python train.py --train_examples=26041 --win_length=400 --targets=["voice"] --embedding_dim=64 --depths=[9] --init="xavier_uniform" --eps=1e-08
Rows from block 5, named by matrix and row number. Each number is 500 + 25 x the weight over its row's rms, rounded and kept within 0 to 999. All counts start at 0. Numbers have three digits each. After the name is the row's rms in percent of the matrix's.
# c10: first pointwise conv (model.blocks.5.c1.0.weight, 256x256x1), inputs 86-171
c10.9 108:506492504443479520490516506491494477477483480508467496524508467486493485518485517483467512540486470453514504523497516496508475502513543515498495486504512513461512461496469499508503491518514493422486460541529540476489499488528489466514473442518450486439522498
c10.10 101:490475496513479500470502485438445486467466454546453480473485510499484478465502487475496518531524508525492528494457487511484481518547502505475486498519511521499512510489478515489435507519483493496509531507491488494485503495528502481487505481534559489493520515
c10.11 104:467453511505433495470514497498500474501495489502513448518484472476501451499512480471478465524503444472515462493516504447508469484491519487496466471493488469492490464525488467496507511516483497499514460499465514484505512471520473475498488513482471490450471496
c10.12 098:466507546496434493514485463495445528507527529523502462482501530521532478507511456477526552494510568511488502510426474521518484497513473513494494516547517505528527480489493505512508501490563494543499507483528476501482525506520525476521539497575516469511464493
c10.13 102:471450511511448487500495510493497489524510492531524457537515484499514484533506501459499487523506428463515437494525510461532466520481513491503507508494504470490476489545496480498529513513501508487490492489484518514501505493512496472487456528453457470469464478
c10.14 098:480477509497508510500497523525479471501507474445434520518488492462505476520486548485485502495463443468520491523530480499485489468525511477471496495518479524452477496527471541499513508491464519500492442579550560496555484430479483475505490469493484462460510512
c10.15 107:492478503456474512462509478498481496463482500490500501478460458487499466496476493514479488532515511492474478489495512472493474443506528506482525470489489473503528449435469467507487514516484476473480475491484497492470516477531489479490487465531445519454520510
c10.16 102:460525542479483484516472489527459515517537531475531480502508498471522477515498471474525533455497530487481469515471462525517480483482472491460466503519482475502478478500507504510509508462549494525474489476514467516449488508483515483496527480490481452464454466
c10.17 101:472524544477483499519479492532464511507532530452524505501499498458526469529492473476523524469493536479488470515468473527525481496486477486456468489534495482508480464485510524528517503472551508526482487502514488519460502510495519478500525471490473462476442473
c10.18 102:471483523502466484522463474516487491529535551496531477480520487461534484510514474453500501512476507480518428485517463491541492509464486475481496527514488476505479486547509487484533489479525512506497521488472510526502485506494507474475497508446468471479410467
c10.19 099:470530546482483499524488494540459520501535523448517498497489490469526469537490475490530525483494537477486474532462468516531489489488468498453465485528487498511494462479499516521520519461545502528477485496521492513474495513504537476505529478501473456475442479
c10.20 092:510497505516504518515483491506476523524546505524468527481475496518512492463526495523504515503487476476518464511545513463518520478539528513504543484477439494435445536516496534455552530485490539521524501520523547537521502515490503503525501506493502529509494513
c10.21 107:480443506489458500490507490496488493513518489506522475509487475505516481506501487481491485504507475478508434475497494465511472505502507476514487485460474468483475490550490476504521503502494484502509491493478506505497529484526501478469462535452450492463454470
c10.22 106:511465495496515516474459498487474436506510495454448494462471500476452551485503495507472486515493432522522496504515479472498501452532511493440521475526496516482481492477463523479510512518453506518485490511497513489490480461497476486494473460499520497497518527
c10.23 087:499472493506480510527479475491479544499527517544513523470469498539530501433550481517532507508507492473518439505531541447553489523529518526511552491471458478480482534498505500442560543504519504501506525505519492553501527495502527497546537516515508558522508483
c10.24 099:504447503504518509507469504496435466482511474507475517479487494476451512497486509494491488509500430531515494499512487526493480486566508480462480498520497501502494500494478536488505522515445496493502483546524547509511483448509479467497476457502534463497529522
c10.25 087:498488493515476507527480483494494533504531514540502516461478493514523503437535493529505515505506489468520449515537546445548510500518529519516542492466444483465466548507499504447564551494517528507500510517508508549507519503503526505539529526510506543514494491
c10.26 096:490462489502514519483454442465446477542505489501468533451484507492478535448509482517491530513484462522507458502560518498528517453548519470473502503494497495499492544505483535470535530505445527533488501516505535524507501475485487496503516494513511518506489505
c10.27 095:500455484503502521498457452467448495523528503527470541447490503489496517442524470526475519517490479498520460498547527474525505477549521486496510482497463488456459541507497538448525529502482525518501507517508533526490503494480494500520511515508505536508495511
c10.28 099:474508564496496497511489472537470508512540551467531498505514497460532488521486467496523543498499548492491467517488463519535499490490467491441493518551505488518500472492518524516521490469546495526483506511508499518482510515489504492507533481493491458494448477
c10.29 100:504480507493511515508506513524487467492503471467432512521477493471496472515489537490484489517487452493524482515525489511494493496524540488485489507515467510467472480529476526517513495494448494484462466575541559487536460440486488483499468459499512463468502510
c10.30 102:511461500506507505514475491479425479476515462527476518471489505494455500501492519489506511511501432524509508497500505515499478500579528481456479499526499511495494515489488544492490525513458493507514495546533525508499480453517496472502488440508521483498528521
c10.31 100:476502508509452498500496499532492498544554510461477465488517497494496465534514492488495512494522447439497494517534468459506497524461503495509489495487470500453455482574486495494529512518491528511499479500483507488523501505507509487489478529502480505493468513
c10.32 097:470488556494440491527481438503445524506522546531500487465502536511541479512530456483531554489518564520503485515453491539523487507536504485488512510529506471516514535504499503514523513497530518522502512493505484511488512486504532474526538505562507515519485483
c10.33 103:470519555486481491510479483529461516513536536454524491501505491457533473525493478471522528476486530473495453512481447515527480489480462491458478494535489493510483471496510513504515498451542496521486497497505492515469502501488507478509531490492484454478447462
c10.34 104:483446523524462512487514491501518479514488484512526465524486484506506469489507499485489448513515425476514456499530480477493486487490510475507480478473508478477489483565489478496507494505480496501509477492467517483508507477501478489494481516440458484465460479
c10.35 096:491498519491455497515511514522486513549561503472461494498498483506527498510501475492473530505521494476502509511484510456523493510494509491512487511476471484484482473552489484485529528517551559508497483484490508519478525545532514491495492538519454482484470515
c10.36 101:479525544478482500514478487535457521495535538461521505506495491458531484530484476474531534478491532484499462524466469514524469487489459503456481495542487493511488464493512527520513503464556503524481504511527513528470500507492519475501535470500481444471450468
c10.37 089:501475492502447495522479470492486533486512502560525499481443507549526499433544477511539494502502485477521441506523546450540502533519510517508538494462461473496502547511515483447545523503517495499513537493516484542490522491505517503557544523527512556529494467
c10.38 098:526494477433540509469502531485525485452450517527457534496517521500517502515494533499510515503518516556512492479479489514471518531510512458497495473491500522483411516517538503517475512478457477461518517508499463501504493475506485507497493506503461517513558508
c10.39 101:479523548487484492518489485540462512492542534454518514502495497449527490528491474474525524471489526480489469526465458514531474485493470502455477479531466498507477465485503512518508516468544510523485491501520500523467501512489524475510536470492479454474453476
c10.40 088:500478488512454502534480471490486530482519509543529511477452501531519512434552489514531508502501487479504445504541563444548496530511510518506544496463463475495493529502513477439562524512513490496509523504511501546487527494488517515552543525520503565532501465
c10.41 101:477515545484479508509487484532465517495542525448532498504490498448527473530497474465521531487487538479487465516476470524532482495490457501453469490537487496514496474481506527519519500466547499526486491502512502516466507512499505471512531477497479470470440470
c10.42 101:457527539506455479511484504524476505500531534464531481506507495456511486536498482453510531476484518466495472516486464515532468498479471506470481498524477476510483464505506510505527513483536525518461486503510501511493509517488530465505516478492480447475438483
c10.43 095:518466489500520509500489481487460508527509488534453550472494505494496501458512505501494514509488456490522474506532510477501503474558549499489510476509448508430463535519505557464512529498480517510501504549543554523509483490494497487503485489505510518507502516
c10.44 096:468532546501443514525493485530460521528578535480520485484509466466531521501506474498501521481484533458491472532500520495555473487488484517471530524496451490505475498508490489478591514484578503531480500491494513519478531509502518489505529506513483505485475466
c10.45 088:512485504513451512535484476507496527475526500518538500501440505539518507451543487535527496504496475477507461495538576466543509527485508508503547506434459488497507514512515468455575510509499491506513520493511494544504520484491502513554530527500505556532503471
c10.46 105:491475484498475498476508486435446472454476460541466488479481520489482498466513479476501517525532506525495525499466491516474480504560504493472482485533517524509508489471494504497443512517479495498510530502493486500474500483525484481488508466542570495490510519
c10.47 102:480531547472472485512486488536470514488539524470524495505480498446526473529494477473531539459493532491497466520471464529528471489493458491457470490532479482502478468495505511516510509471546499543493498492507474525457505502492522477512523477495470461485452467
c10.48 097:507450498500515511514502517519479488489503461517447535501476501499499493502490539503500510514482429517527471520530508507497479484553529495483499510522446517432455509521500547494498498485455476489495491572566551509510464445491490484497477448503503473492513499
c10.49 102:499488497512488478457505481486515483539548522521499477469514540491468516486522482484488468482505445462517493500561478485484525538463495475506479502470503515488467508590488509463520477499449503496516509519483514478532490485504466514494519498478520510536502511
c10.50 091:518455480509512513511482478486467517508525502540477550467476494514485499460528525507503521516473473498519468508540518459523495482551534517493541468512440506425453543498499538465528546502495525500503518559540544527505503483486513487514514474496512530497522500
c10.51 099:512463507497498496478505519443454514468484468519451507523512482500486489508487528482493512504501449497531518517494466534487476496565517506483497499535511531487484486499483516486468506506502491480516531547545535497499501476528483466479510442526493458488522520
c10.52 104:485458489488523514482450474490452458517508509481459520478478496458471498478505503499462511508472442504520465494531483476508503436536496477445495469513478509469476520478463545470510511492455505514489487545524531505498488443490488485498485475476521489494502507
c10.53 102:468532534490487498532488500538458520511520516454515496504487486453500485532500480476525522486489518470484495523467472521529491476491470507461472475523498496514504452474502530522498520470545510526469462504510504521472492524497541465517522468496464456473448484
c10.54 089:504484524512452509544485487516492528488519508526517494493469498522528512459531494524526497489506481468501445494540555456539507514498500495517553496441460485497506513517511458454595514513515499501510508475509491524498533489495501506545533535505492559510497476
c10.55 097:535491476457557506490493513484538506457485521481473546494505491483506526522505536504506477469512499539495482470500472528441494532495496466501512463456479496472433511521539476515493489458439468460526491486484472481502502474501478514470495529467466500525549493
c10.56 101:471533546494482501522484493540455515500530532445522514505499499446517477527490480474526531478496530470486480522469467519531473491490473503448475487530493498507489464479506526522519507461542506521478491512511509516470503519495533477512524478497467461468442468
c10.57 090:519467486509509516505468475474454511508525497541477537462474499500505504446530509513504517511492473492516456514529521455525503488557533518503527477491462493450455543497511546461526557501499538504502514546533533538498521489482522487532508495505516525507505506
c10.58 106:508476494481515504493496438472491515513490499468528517500461459515488494437492495526492480476517520522504477472462487520502489454483500484475511478466519449469508499468466456487513473478469474525521490455475495460460492463511488505457511538482444495465476477
c10.59 100:469515547509434473504497492528483500509530531476533468507497494469533494529501488447513531472486520482512441505502474521541466509482477487477478500511465472509470481513513500499536499481542503528505492506507493511490497500484502465499520488477470441477438462
c10.60 095:490530542495432501522475464508467531496557546511519491473484497489528510502513485501524510482489533472491478520504522483566482506492495514489535503487441480506479514496493467487594533491573510513488503492503489519471535495484540492536536502529484518520487462
c10.61 090:507487493508453507517479468489492528479501511561530508475449505544525511437556496510546497502508502489506446499513546453522492539520511510511543503465464486501485541495521487445535515505511494496504548505520499552492523492508524505559548527527501556518512466
c10.62 100:554493479478543513499495533508543517487514540495461512507505480470512527532507571510513493486524515535518474483506498513461511549519503477499492482493493509487413473549528499528496496483435490461490508517477490500515489486519473518489493497485462498546568499
c10.63 096:490534552483453505534489484543471541523560539478491491480502491461519516521514482512520517483504543481492484554498500505541485482485494515504510510504433482509483511509482469487571530489557515501465491483473482501451498506505545492498503495539485512492485472
c10.64 112:498512500471518492500503447490499527509482481508524505525474451510509474471524476523495471497523494548487453453483481522503492475493519472517496473471528460475525520482487443500515513513466509515517501458480460442464521491537511501474507541492454534480501475
c10.65 109:486522514441472487488500479511511474455504500542473499447504509456484499504469502472474500497534492479526497508485505486489447511495503512500453466496472456512487465484487478505497526487504489419517524525498498511504520498510514451507464441498483519483516506
c10.66 109:491487495472511531480506488486475502484477468482458522503528436442496467525446503494470489507491458479498495527515488508486463500506515504468485490515526513486480460476483500535470516513520500453496486534528528478479494497522493468489485418518479466412523509
c10.67 101:479481542485486479499481504503490498492541547497530499504511473445534520511507465459502526504458553499515429500502482508528490497481472487439532523517473486498467493516498504492545482451539494526505541523502510541485507500492471478526546516465480470487448461
c10.68 100:508481516467453472516499481504513478548517494498486475520501526500535507522519505460518505477526531533507444501462472541491495456489485459495484500480483444510491515506525445525524488486516486486463482468505460497472503513492503472458509501517477506467490462
c10.69 100:464499548486484484512505505519492506524529537479547513525512476457539507524499468475507534489462566495518463503483476507532495482477458488432518519528487483505490490505511505513529475462559514543479526512514505549471510533498497480523548511482477460492438473
c10.70 097:522460505459450494476486473452488523505496476512436510454473491531511472455506491501515498465513495429512460491512494445496463534517507504511499479502456506420442522484490487463496518463517519478542541515525454525491519511512505492508483503525466498509521505
c10.71 095:523508482508465503531492516486501505512514481489501488483479513519506533471506518507498503471521463519503504501522552492537509499488513497524527524421461476533496499494512461474594512521475482502499507478498500511508528484485501506504489542484499541487532488
c10.72 097:525488495500469503558505510488504521513524484465484480493494494500508519475509501513510492474521489485495520509511547480520504498467501491515524514429455498518501488512496466468610494511475489498502488481473519510528523497489504516503491526486489529498522514
c10.73 100:463494540483485492499506512518495498524503535457540503527508485481540511519509478489498538482436581486506478485476483515533497479477451490435515504524504491507509486494502516519519465478573513557484520513517504551459527524482484481511562520484488472509444454
c10.74 099:503491493493471505483494479464474513420489498554453490463499545499492504446486503475500503505538519500503500503486462500491464512549482520516472496529481516485477498501486509481457531479510487463510560517514479505503514520543523488477501517547531480497517526
c10.75 095:529485494495451494525497508495486523482514493498512474488459506525517517456517500519516503479517495489513489511521562454546514513473510502506512510417449480511506501502521439467581514522504483501507518476493516520510531498501518507521502536498487559487525490
c10.76 092:520482482495451512495478460474481528488506518548498510473475497541534531450539483504530517507504525478537466499539499463534498525515501504504511509490455485486487513493539482446528514521512485519506576492517489561472536517524514515507530528523499550530489478
c10.77 100:482480537484506502493471469504492500517543553505535498485537481472530513497501451487494517515471555495533448501515481501529504506480477498432551549535485493507479502533495508484558484460537480521502538517483520521487488516492479503531531526491497460494441465
c10.78 103:501491515480487485484489476496483517495533521490496470498513473465528520505500478473488479484475565486501440505479471505534457484488482491449511519509459473502450481494477464479566489464554477508481504482500492511487491503487476478517550504480445471496472475
c10.79 102:495481501523490515463483512457477500515512458497482491483529492507459495478477495498486522536509497495495528500488489502425488514516473485465478524553545518526494479503497519510447524502518505512514485505513526479460498478495489488467458500537531457482522519
c10.80 103:531536485503473503535507521497499515521529514475502504507533481483494548497481520500498504513531485517530559527553521492534511502488513502529501501472454498520509488514499497505565495514460487496510504489478503551535511475511554498491472532472513520492550523
c10.81 106:458521524491456465504487486532468500517533509479523470507500478468517503498495459452492499479466531478476475506472465510520472472466449486450506502485454461496473479482501490507516489475550476532501488472496480521459502524493492468514526492487460470488439470
c10.82 094:529489500498462497527492508497484533492522489485512479484457504532520527466517509527527495480525492481508474504523562457542516503472517506513506509438468489515512491501517464459588498531491472517517509471494508530501528488500507515519498527494483563501515484
c10.83 105:518487487494516500472491456477517470541536507515506494489529520504465521487507512505456482486492462494526497490540474495525524546456523481519486500462503505466498544559506502474536475508450496493511513500455493474537472495488488524502493495472513508527504511
c10.84 109:487503474492520492495473468469528525515489470531531493505498509512481507465498473492484464465526446530500463442501470494511498516507527446539470491447526486471507524536508476446523502483434484489514513477490477429499500516494491510484471507477478521482484465
c10.85 100:451569498496509505493506511526487509516483477463494501516502472535502463520517457510502497471486526476476525504449490495513490473468482511503451445474486502503519468457479508518487498488547521518452453476506492494447477536486551481497492503497459476456451499
c10.86 104:492475527477501506472486480505474490498536545485509519479520455455532515503517447485474517518451566496517449520506474498543509499496510519419535527531480510506471504513484514472557497477559516523506533523496521530491496499506473494525540523506480493492457465
c10.87 076:504527491476490456502508501497502487490468492511489482495517519507500510499497502446473478475506498486556495459487472502501468525491463478519501489460468499460456518521530443484522465483461454458499524480492447498527495503506510466462473514450509472496502500
c10.88 094:524483483487437492492489462461487540467490512565518479482489505530522527444532497508536502494519523484542474498520507463533500522503505503512497513476458491501483521519527474454523514510528479503516575488510469557491540506536511500515534529533489534513510477
c10.89 073:529511443516508484477420473499490470503481464522506499457512506522455462468511458508451470479461507511456485460499507519458484500464487480500535503477508510504509535504531498461490489505489506534517522448497474438461486539485442510494477497497494508493466477
c10.90 105:517466452506473514479487507451471496435497510529453499442487517459491511442502509493501484497549528484502495518510495459503501529523499506517478470507470521516486487475493511491501523500505502476498541518504496522524550488555494497479512498521530515489519517
c10.91 108:486497514492511513476497497518481488497531530482503531479516463467516518509508457481474507522447544508524467526516475495522511487496508514395522523538487498515469507506489512483544497481538514536496525522498534521496512498501485497530532520508481491491468483
c10.92 101:454527542483484487509484514516473512518508523462529505532495470470529481513502461468504521476449552464494468502474493505521486461456465493457495500512463480500491468483502511509520500468543521537479498493500490539460496522474508474516539506460466469472426475
c10.93 098:503504511500488504525472498508504518486558518493492491474537478486517544508497488493485489506483512459521468518504524480516487514483481507490550557481453495511469468516483469444607504509530487491506505500463519490503518523512493500506485509519469499501513485
c10.94 101:528499496504472498553505518480519511508521504456505495491508474485509543477499509513516498487526483510517521509536560478513510517477496495516502515434494478537507470497507461479581499511471481489517496487452529520524518470504500511515521499481498534499553519
c10.95 098:460577510489516514525517516527497541514494485481506504519500480521498468519485476508528476482511517493472530523471499499498491477489495529504454448487477489505515467477492502522490511491527506498442426491513490491469476540496569479486464507497467468466473509
c10.96 101:492483544489470497506497504505480506504550530478504484507507469437530523510498468466507520498459559480488424507507473515531494488486478478452530520506444477480443502512482494489564492470536508535494530492504500553478528505496483500517541514478459491478462467
c10.97 104:514495483497523506481485463485520479535528530512505495503523525502484517484519514508475473478491468502525493484545490507522529534448522480517490504472496500476515535557496498460549461508436508506509515486441488446530459478503464523503520498469518509538504510
c10.98 109:510492469478504476472501470483512480474534503533494487453490501481458492503504515462457440470491464493521496491507487514508481509473500490506459450451500475470532518508508477502520501497420483487508502498446486440533513503522477487506477489476509523483484502
c10.99 102:524486527498514511498488478517508515501534532489491501453541494467531522507521459498481531554472535509544502526528449493530491523505509502472528554553470520524456519549482499486571525487529501487463513519488513498488461486519514497508490527520498478468498495
c10.100 105:523562495483542522499536532496524483496498502510520539514546529475492518499474524504484500497503491535519536535489467501479504523527483513545474477510488519494498522556489523529495491479463505490495515535493517505550491480490522505481447510473506515512552533
c10.101 059:467473442480515494483454480501468479515524480502459487442533498488472505469498466495462479496483486478498480498509505472506494520485518476497525513466460514496468520529465487429546503479457503499519509487458503493510495462492506488479501514463471503499496478
c10.102 098:473547501510499501547509523530494539521538477451478473516518477509499523520501482499505495468502504458485522527494532511521478461467503515493527499464452498503479457488462481470588516505530499516492474475477505506485495526505527493518470504495459496487496498
c10.103 100:511474530493502497483476463495504515496547537500507512464529503471537533497520454478485532536492561502538468528506466489532497521509509498456533554544478522509467507540501504479553514496556499520490524517503507515501504500535506496528516516537496474484480475
c10.104 095:447588494486517512512505522540499514524475474477522510521516489527512458537497476506507475477489527479475540503455484493513486480476494522509470447487476497503522484478496508530493506490550512509463447502511508491464471527487551484481470515502461485467466488
c10.105 102:507504477523456480515465492497480500501446491503545466485476518542491529475509458508542450483518465502470496464478570476478501503473517488520537494470501519523520526481507448479527512521508501515520543442474465492485513473502508532524526521511506551497526487
c10.106 101:472479533493498496483476480510488491512541556504534506494533477472537520499493447479484526509462567486524444497508470505535506501479471488427536544532496491516479499532505508488549477461537491527506531512496520530488492515496470491527542521479497455483440478
c10.107 112:501504510484492520480514499502492476463489496533459515473506479477488470520482499477476494492513480478544478543512543456506460491500514519503445473518483490487509464475498489509463515513529474423481513535508525500487496501512482465499486437514463518436486485
c10.108 069:496463456479487513483442467449478515523492509539503487459510513535475520447524454505466473502494481495506488500490505451494488512487511486491533512451532516494508523491468477450530517520456506504521508470449469480531495494506507505494515499499499487503504517
c10.109 112:519484514477516488487484479482504511508493497513497473530462464531523501484509513530491447466499503524486440462483480512488489500486505466520510490458489510425523509518478457502521490504460482513522497467460487440502507470542489513481508543466439525470488463
c10.110 106:479502503505513508475483502506489490495534528500514528463539482483522504504504471495478514534455531491541487533531491483521503528515515517424533543540477509518465506528480504476554504475559509510495523529504532517504488489503500500530514516506488486477484475
c10.111 100:469545485491494493519495493518467530516513497471466468524494474509488498511505458487511466469497481489470510499454512488520479486467504498481463489453487460508499480475478490487537498509523486515498471436493485496470469512497541475521495492482453464454449480
c10.112 100:474541493507513497552507532524504529521546477468471481507514461500498527533504496491506477479485492467478512524485530507511486468478503523494536504467436501511477467508478473469572519509521505495501484475472492497482496523506526481511445498499456494473498504
c10.113 079:471495492469460494471484487521476481486493492459482494466508489446493465501501499466471469475475523448491477493530479466508459507468483479479508471497460533444441484501506482477516483452527495474506480519511490487512492492515501453479494475488478455472500483
c10.114 101:483475542484494495493491485514487497510540540480526501511514486459535511518508464464503531496457569495513450502487471521536497496478475487429525528526486492506486489517500508508543481468555506533489527514515508535482512511497477480520551521479483456488444474
c10.115 100:495475506494487509471490502445483524432490485549446509479501508488498489457476512488505519517524514501513507519488449498500483526547483522521471508542484516480462496498482510474440520505522495466478546516525508518492499502539516489456487488533539471488494510
c10.116 098:456584495500526499521511529528511521534472462472526503517512477511491464519486477509510475492491505491476543519482489491505502459479489528512456458488489502508526479472492506537492496502514513503447452494499504507486474527492558484475447522493467487463475500
c10.117 101:480476543483496490498510498514492495513535544488539508517513493463542520518503477478515528501456571505533454497489482521533510495493474483417523516528502499516484487520506513509528486471567501542493523509518511549479524519496479485521541517500487461499457466
c10.118 101:437559519498496502504497516517466520518508502465521499526499462501507474523496460491508501458466541447468506505452495494511492459455477514480477475490480492497521471477480514513508498478552521533473473479509489523455468524487527475517515510479467479447437486
c10.119 101:475516523471465481480504528501472507513495516481541498544518464497534471526526488507490522463417570448491476475476492525515499501471482496477513489494465492470487506495504507540502474468556507532474516491512486545489512488484514480505552503467456509520462466
c10.120 099:450569502492514499499503512529488521523495490458516492531497470530506468527506461510509494470477529485469526500460492486506496463461478508505445452469492504498519463468486510531479501493531516525453450486508492516465482533485556483497491509500472478446451500
c10.121 099:485473548484494500497504501518499492510535546481525515510505484469545516520504473473518529509468574515529460503488485526541508501496482488426510515539505499519496488515500511510547478480560502538503525512503511551476524516506472489525555518488491467501462475
c10.122 101:467561479499547505513496515515495528497486463504452487514503503496468487503503476508514484480533479510518521511490507479522477469488518500530423480453474489488506512479480495516517509524497507495466476477498501500488459525478553495469447504498461508458485495
c10.123 052:512501510476463446504490508485492518491487531531527459496489508494491521479531475460500495458530506500500505473470500488491445475493503453494502484447495507506517497498495452486530475509497461518495513458474471467503511498531509481528525537508467479491492523
c10.124 100:500465511482488497480497486447466521417479478542459499494477524470510473465469502484505541526530516476508517526472445505497474504547487513512484503544478529467467499480480517478431514506513499483486531520540502509481511508535524472458497506541527467482502521
c10.125 103:482494502468462486465511487458468517412499499554442478456481558497469487476477490461495512501547495489503504490473473492497452525517504504501481481514455503465470516487487498483436528479508501463502534513501478490498515525516525458470490482518515466496505516
c10.126 102:515467536509485511495477498490442470508503482494461456488494534494465530491485498502488500505536520565483517480436491520463512471540481486496481525544537513530541471463487516521484496534487484534480455498496509470484498475516493492489500486568534491496509546
c10.127 101:488473510479499511464480484491477508437504528500466520471521495460549463507497497459482529537485563478523498494496448518524461516539493495468496516554485520483458521513479527482500510462543507514496523525520516516489514491507506475491537502523504457489476501
c10.128 101:465547504511524504543510524531490528512538478470487492504520463490497515525488464492515474462514494476470516537462527507504477455470492536485502479468450487517491462468485493479537528496526505520492454482489492486459475532515544485515471502512472484477490489
c10.129 097:522500510495458499556507505502502542508546484474493470497492488514509535484514495518523510475520485467499511509523540479516486503470499492522525528444463476497513471496510462452590507526486491500512490477467505517488529532512503510502489511496494536482512515
c10.130 104:477490494486543502511497509510520498467518493520528511489516485480487459509491504485515498541446424482517520544511499473501472559499526508446547535520506490505515501544496496491534490468534484480486485520541533508460464475482500492517484493512518520460513477
c10.131 104:486546501493488505571499505485468544524524489472469470490518455530498516493471491486509479466529484472482521517495508494504471471508483495514494487455461470498477452475488484487559504504499487486488449479476493513500484521479553480481463495496462476473504486
c10.132 102:479509497500536506523500486517508493499500478530522497472529474494485485509500519496503494532449398501518515546517497482488496525500533506439537548532485503529513490528496505487524496471555503482478513513543514485469448469486490506495498490526517487443509473
c10.133 100:502468527482472510540494452506465513502541528526473466486503527474530523520520467476531510500515549538516444512465465514545493501515501476480515537518465489492466534521504502508566547518500517514471512481514492495497489492530504502520514517564488511491496494
c10.134 110:496540498475501481499507520496500503502484510487484507511503498503494491516506510486502457475508458507498482491486440519477479540468470466526456479475482489481449513549497492514502457472484485465478495486487499488520501470510495480462462496465483478487508480
c10.135 104:457554490501516501528505512489483534524515480458479477512486465516490498517469472491517465473510495488464513512447518496500483466485501526506449451477481462496506448462479491504505522486512497504466435470493475493460462531489547484497472500500456464470476493
c10.136 109:519516503487512458487501491481519491471492496555508511513473505511521511508491516443490499453501497496520462494486468516478474541492470456524453497429478474473482512529530463507486465484492476477518505459519425506475540507458476467492474505457481518519513475
c10.137 100:502492513497470504543503480507495522505551516450502475466479500491505518470511472515511500484543471453500525506542512492510501508471487492509517504460470480504496464507488478449607513526476503497518490472429510510509522518513507498494497489503507510482502515
c10.138 099:463538497492522498506501509523496520515503474481495492514481465524492475525505466493507474461480484494474490501448507505523497456472490512496447458458493461491516488480487482510501502502524504528489441448498467492450477517492524485482482512499458466450446483
c10.139 101:469475516486499491506479460485493496505528528526537493471547480459521539496512444468483504539486531493552474515515492500534494521496484494426528556521490485528501497534505500472538504483533477510503514514493509530457497513502478484519503560502489482484462481
c10.140 103:469471487526485500503451473467536492529501480510499485506509494499476533465513486466464511487475481498517437505549509472543513493484507478482489507463489479498509504533519496446529482498483479501492520502484475513495466518474473505499480528462464487494458484
c10.141 100:491551513464474468534504493522493524508517512488503491506514510474505485532500516460539500447492518517500488504445484525485490482485474487499453474495494452501506451481522478558494516484542480515500450477480459518487514505495530459507515478503480465478484477
c10.142 103:516477524514520510526501495491447451496510497502514495475496501476470534500484486505494524563498484573488518499471478519505488501538510437451500521539520484504517516503481511495508521532473491518492479491512515506460477448512511495499516475530523497475505501
c10.143 095:539501486501439496534500487508467533483535491494499504505461482508498525487519501530521514507516483474514494504566539483549507511489530501517527474448447480501479500489501481483580507514480487505507513495477501558493537477509527518504496524489500545497512489
c10.144 102:477542473460499499520504493494449502507485498469476518503507518513483487474486513501509487470514475487466527519451514498514492490509519494475491492472520490498501500458508483503516517488505510508493522466494491534484502452456527488490499445505470487502508473
c10.145 102:483487537493522489508482449509489504495542546495527507492539493439532497508500460458506517514474555487534461512502473516530485499479480505435528534531483491516467497523509514494542496461540500529486530498502503517462488507498502495537530506486492457497458474
c10.146 093:527485488515450498535480481503495529497526488516494504493462503546510519481514497534520510458518469468517465513535551462543512508494515501516503494444446459475497505488510467452575513522510484521514520486515497547482527493488519520508506504509503550499507484
c10.147 101:482521490505478499557518510497476542524546501451484479513510476489488515518493484517513504487539493460492553530508521496508493497493493511506513490451453491511483477483481484483582505519513494502504474487456503513508508528510548489486459505504482495478504513
c10.148 101:519469497490487498457503493461476505429476483548449507481490526471497479483489520478494515527518521508517509514470441512498476520567483508501489506539487516474456503496487523483437526502509508470501538514514495514497516509539518479458499493538525467487504525
c10.149 102:495452511481514502486490492471501533460480493556500530451510486500496473457511517490497526536481463484529507513520476475499472520547535490463494540533504509489473498526517508467513500491518500479489530516554528518470499499501514475510523490549528491479508491
c10.150 102:450559504504535498514510498533475509501512481475506499509486462511508478531481464502525472465499499487475523521440509508506491467478499520489436439469479487493508453464495496496488522475524503491457446467514483488459473544502556476505487483499465463473474495
c10.151 098:499487519488506468527501474506492525509509532529544466485530464471521514507511467458526463502488502506526456504518494521530483532498502473466500530496507420527482494527511470469555486470519473499495510495481495519481464505499500479497520494446466474480455470
c10.152 100:482511479502472508513472482518507515501542506450478461471505470460498527503504477461472491483502483492509480510510489482531467491472477483498487522465442460513472477506479471456584509507505500503505483466482468497475510508489508475499489523509447475507474506
c10.153 105:528500488505507482503498468481536508512531519524497491451489501501495526478523530507457449466526455512517491496526483490522505531487494493533484477425508471461510512544512459464538498511454465484509515479426454484528505474515471511491472502497502540500515500
c10.154 098:491473502489523502472506482488486511436481499527491514486504482483511471487503489476486536527497480478513516515462443503513455531554516528477506541546489535481445504532489512483476528505505522490503517515523517495472499511505543485499497498562519477467481516
c10.155 102:472479530497512508500473451513497487520530551500538504474553479454535512498511434465488506534473546486539455514494485509538502493470493495431538555536504488524483505527510512471547497470540496528495529512485509509477493528493494494521524522487490474485438473
c10.156 102:527491481505497512543496519494511509505530513459468479478507469473497544519520524489445512475507509485510461490494503477503476504490507507516532541465444511485473466509507471477578523491511490492479480478451484494502497560502481501503448505529478496484513517
c10.157 095:505510506503506511531469497511495516502541518494503486469549475477512551517494493501484499511500492469545483516513507479519496510494479494495556569481459497512482481522496479436607507500531493502493514504455505502473506523497490503509477512513468488511502485
c10.158 104:462513506495537500529508463516503498509525539503530489482542459461527517512517460476509498527475521497532476526479491501528507482461494499410521543532491495535506481525511500491532505490561494515465508499500489511457486525488509491513512525509487471462450466
c10.159 104:549490502465502510476520488477520479501481504527479531516502463479498514510496537474483431502489483530507464518491496522482478505474516498489482488501494489480472486508455461495493500516524500452479468507496510458488484473503502468483487495485458498441512489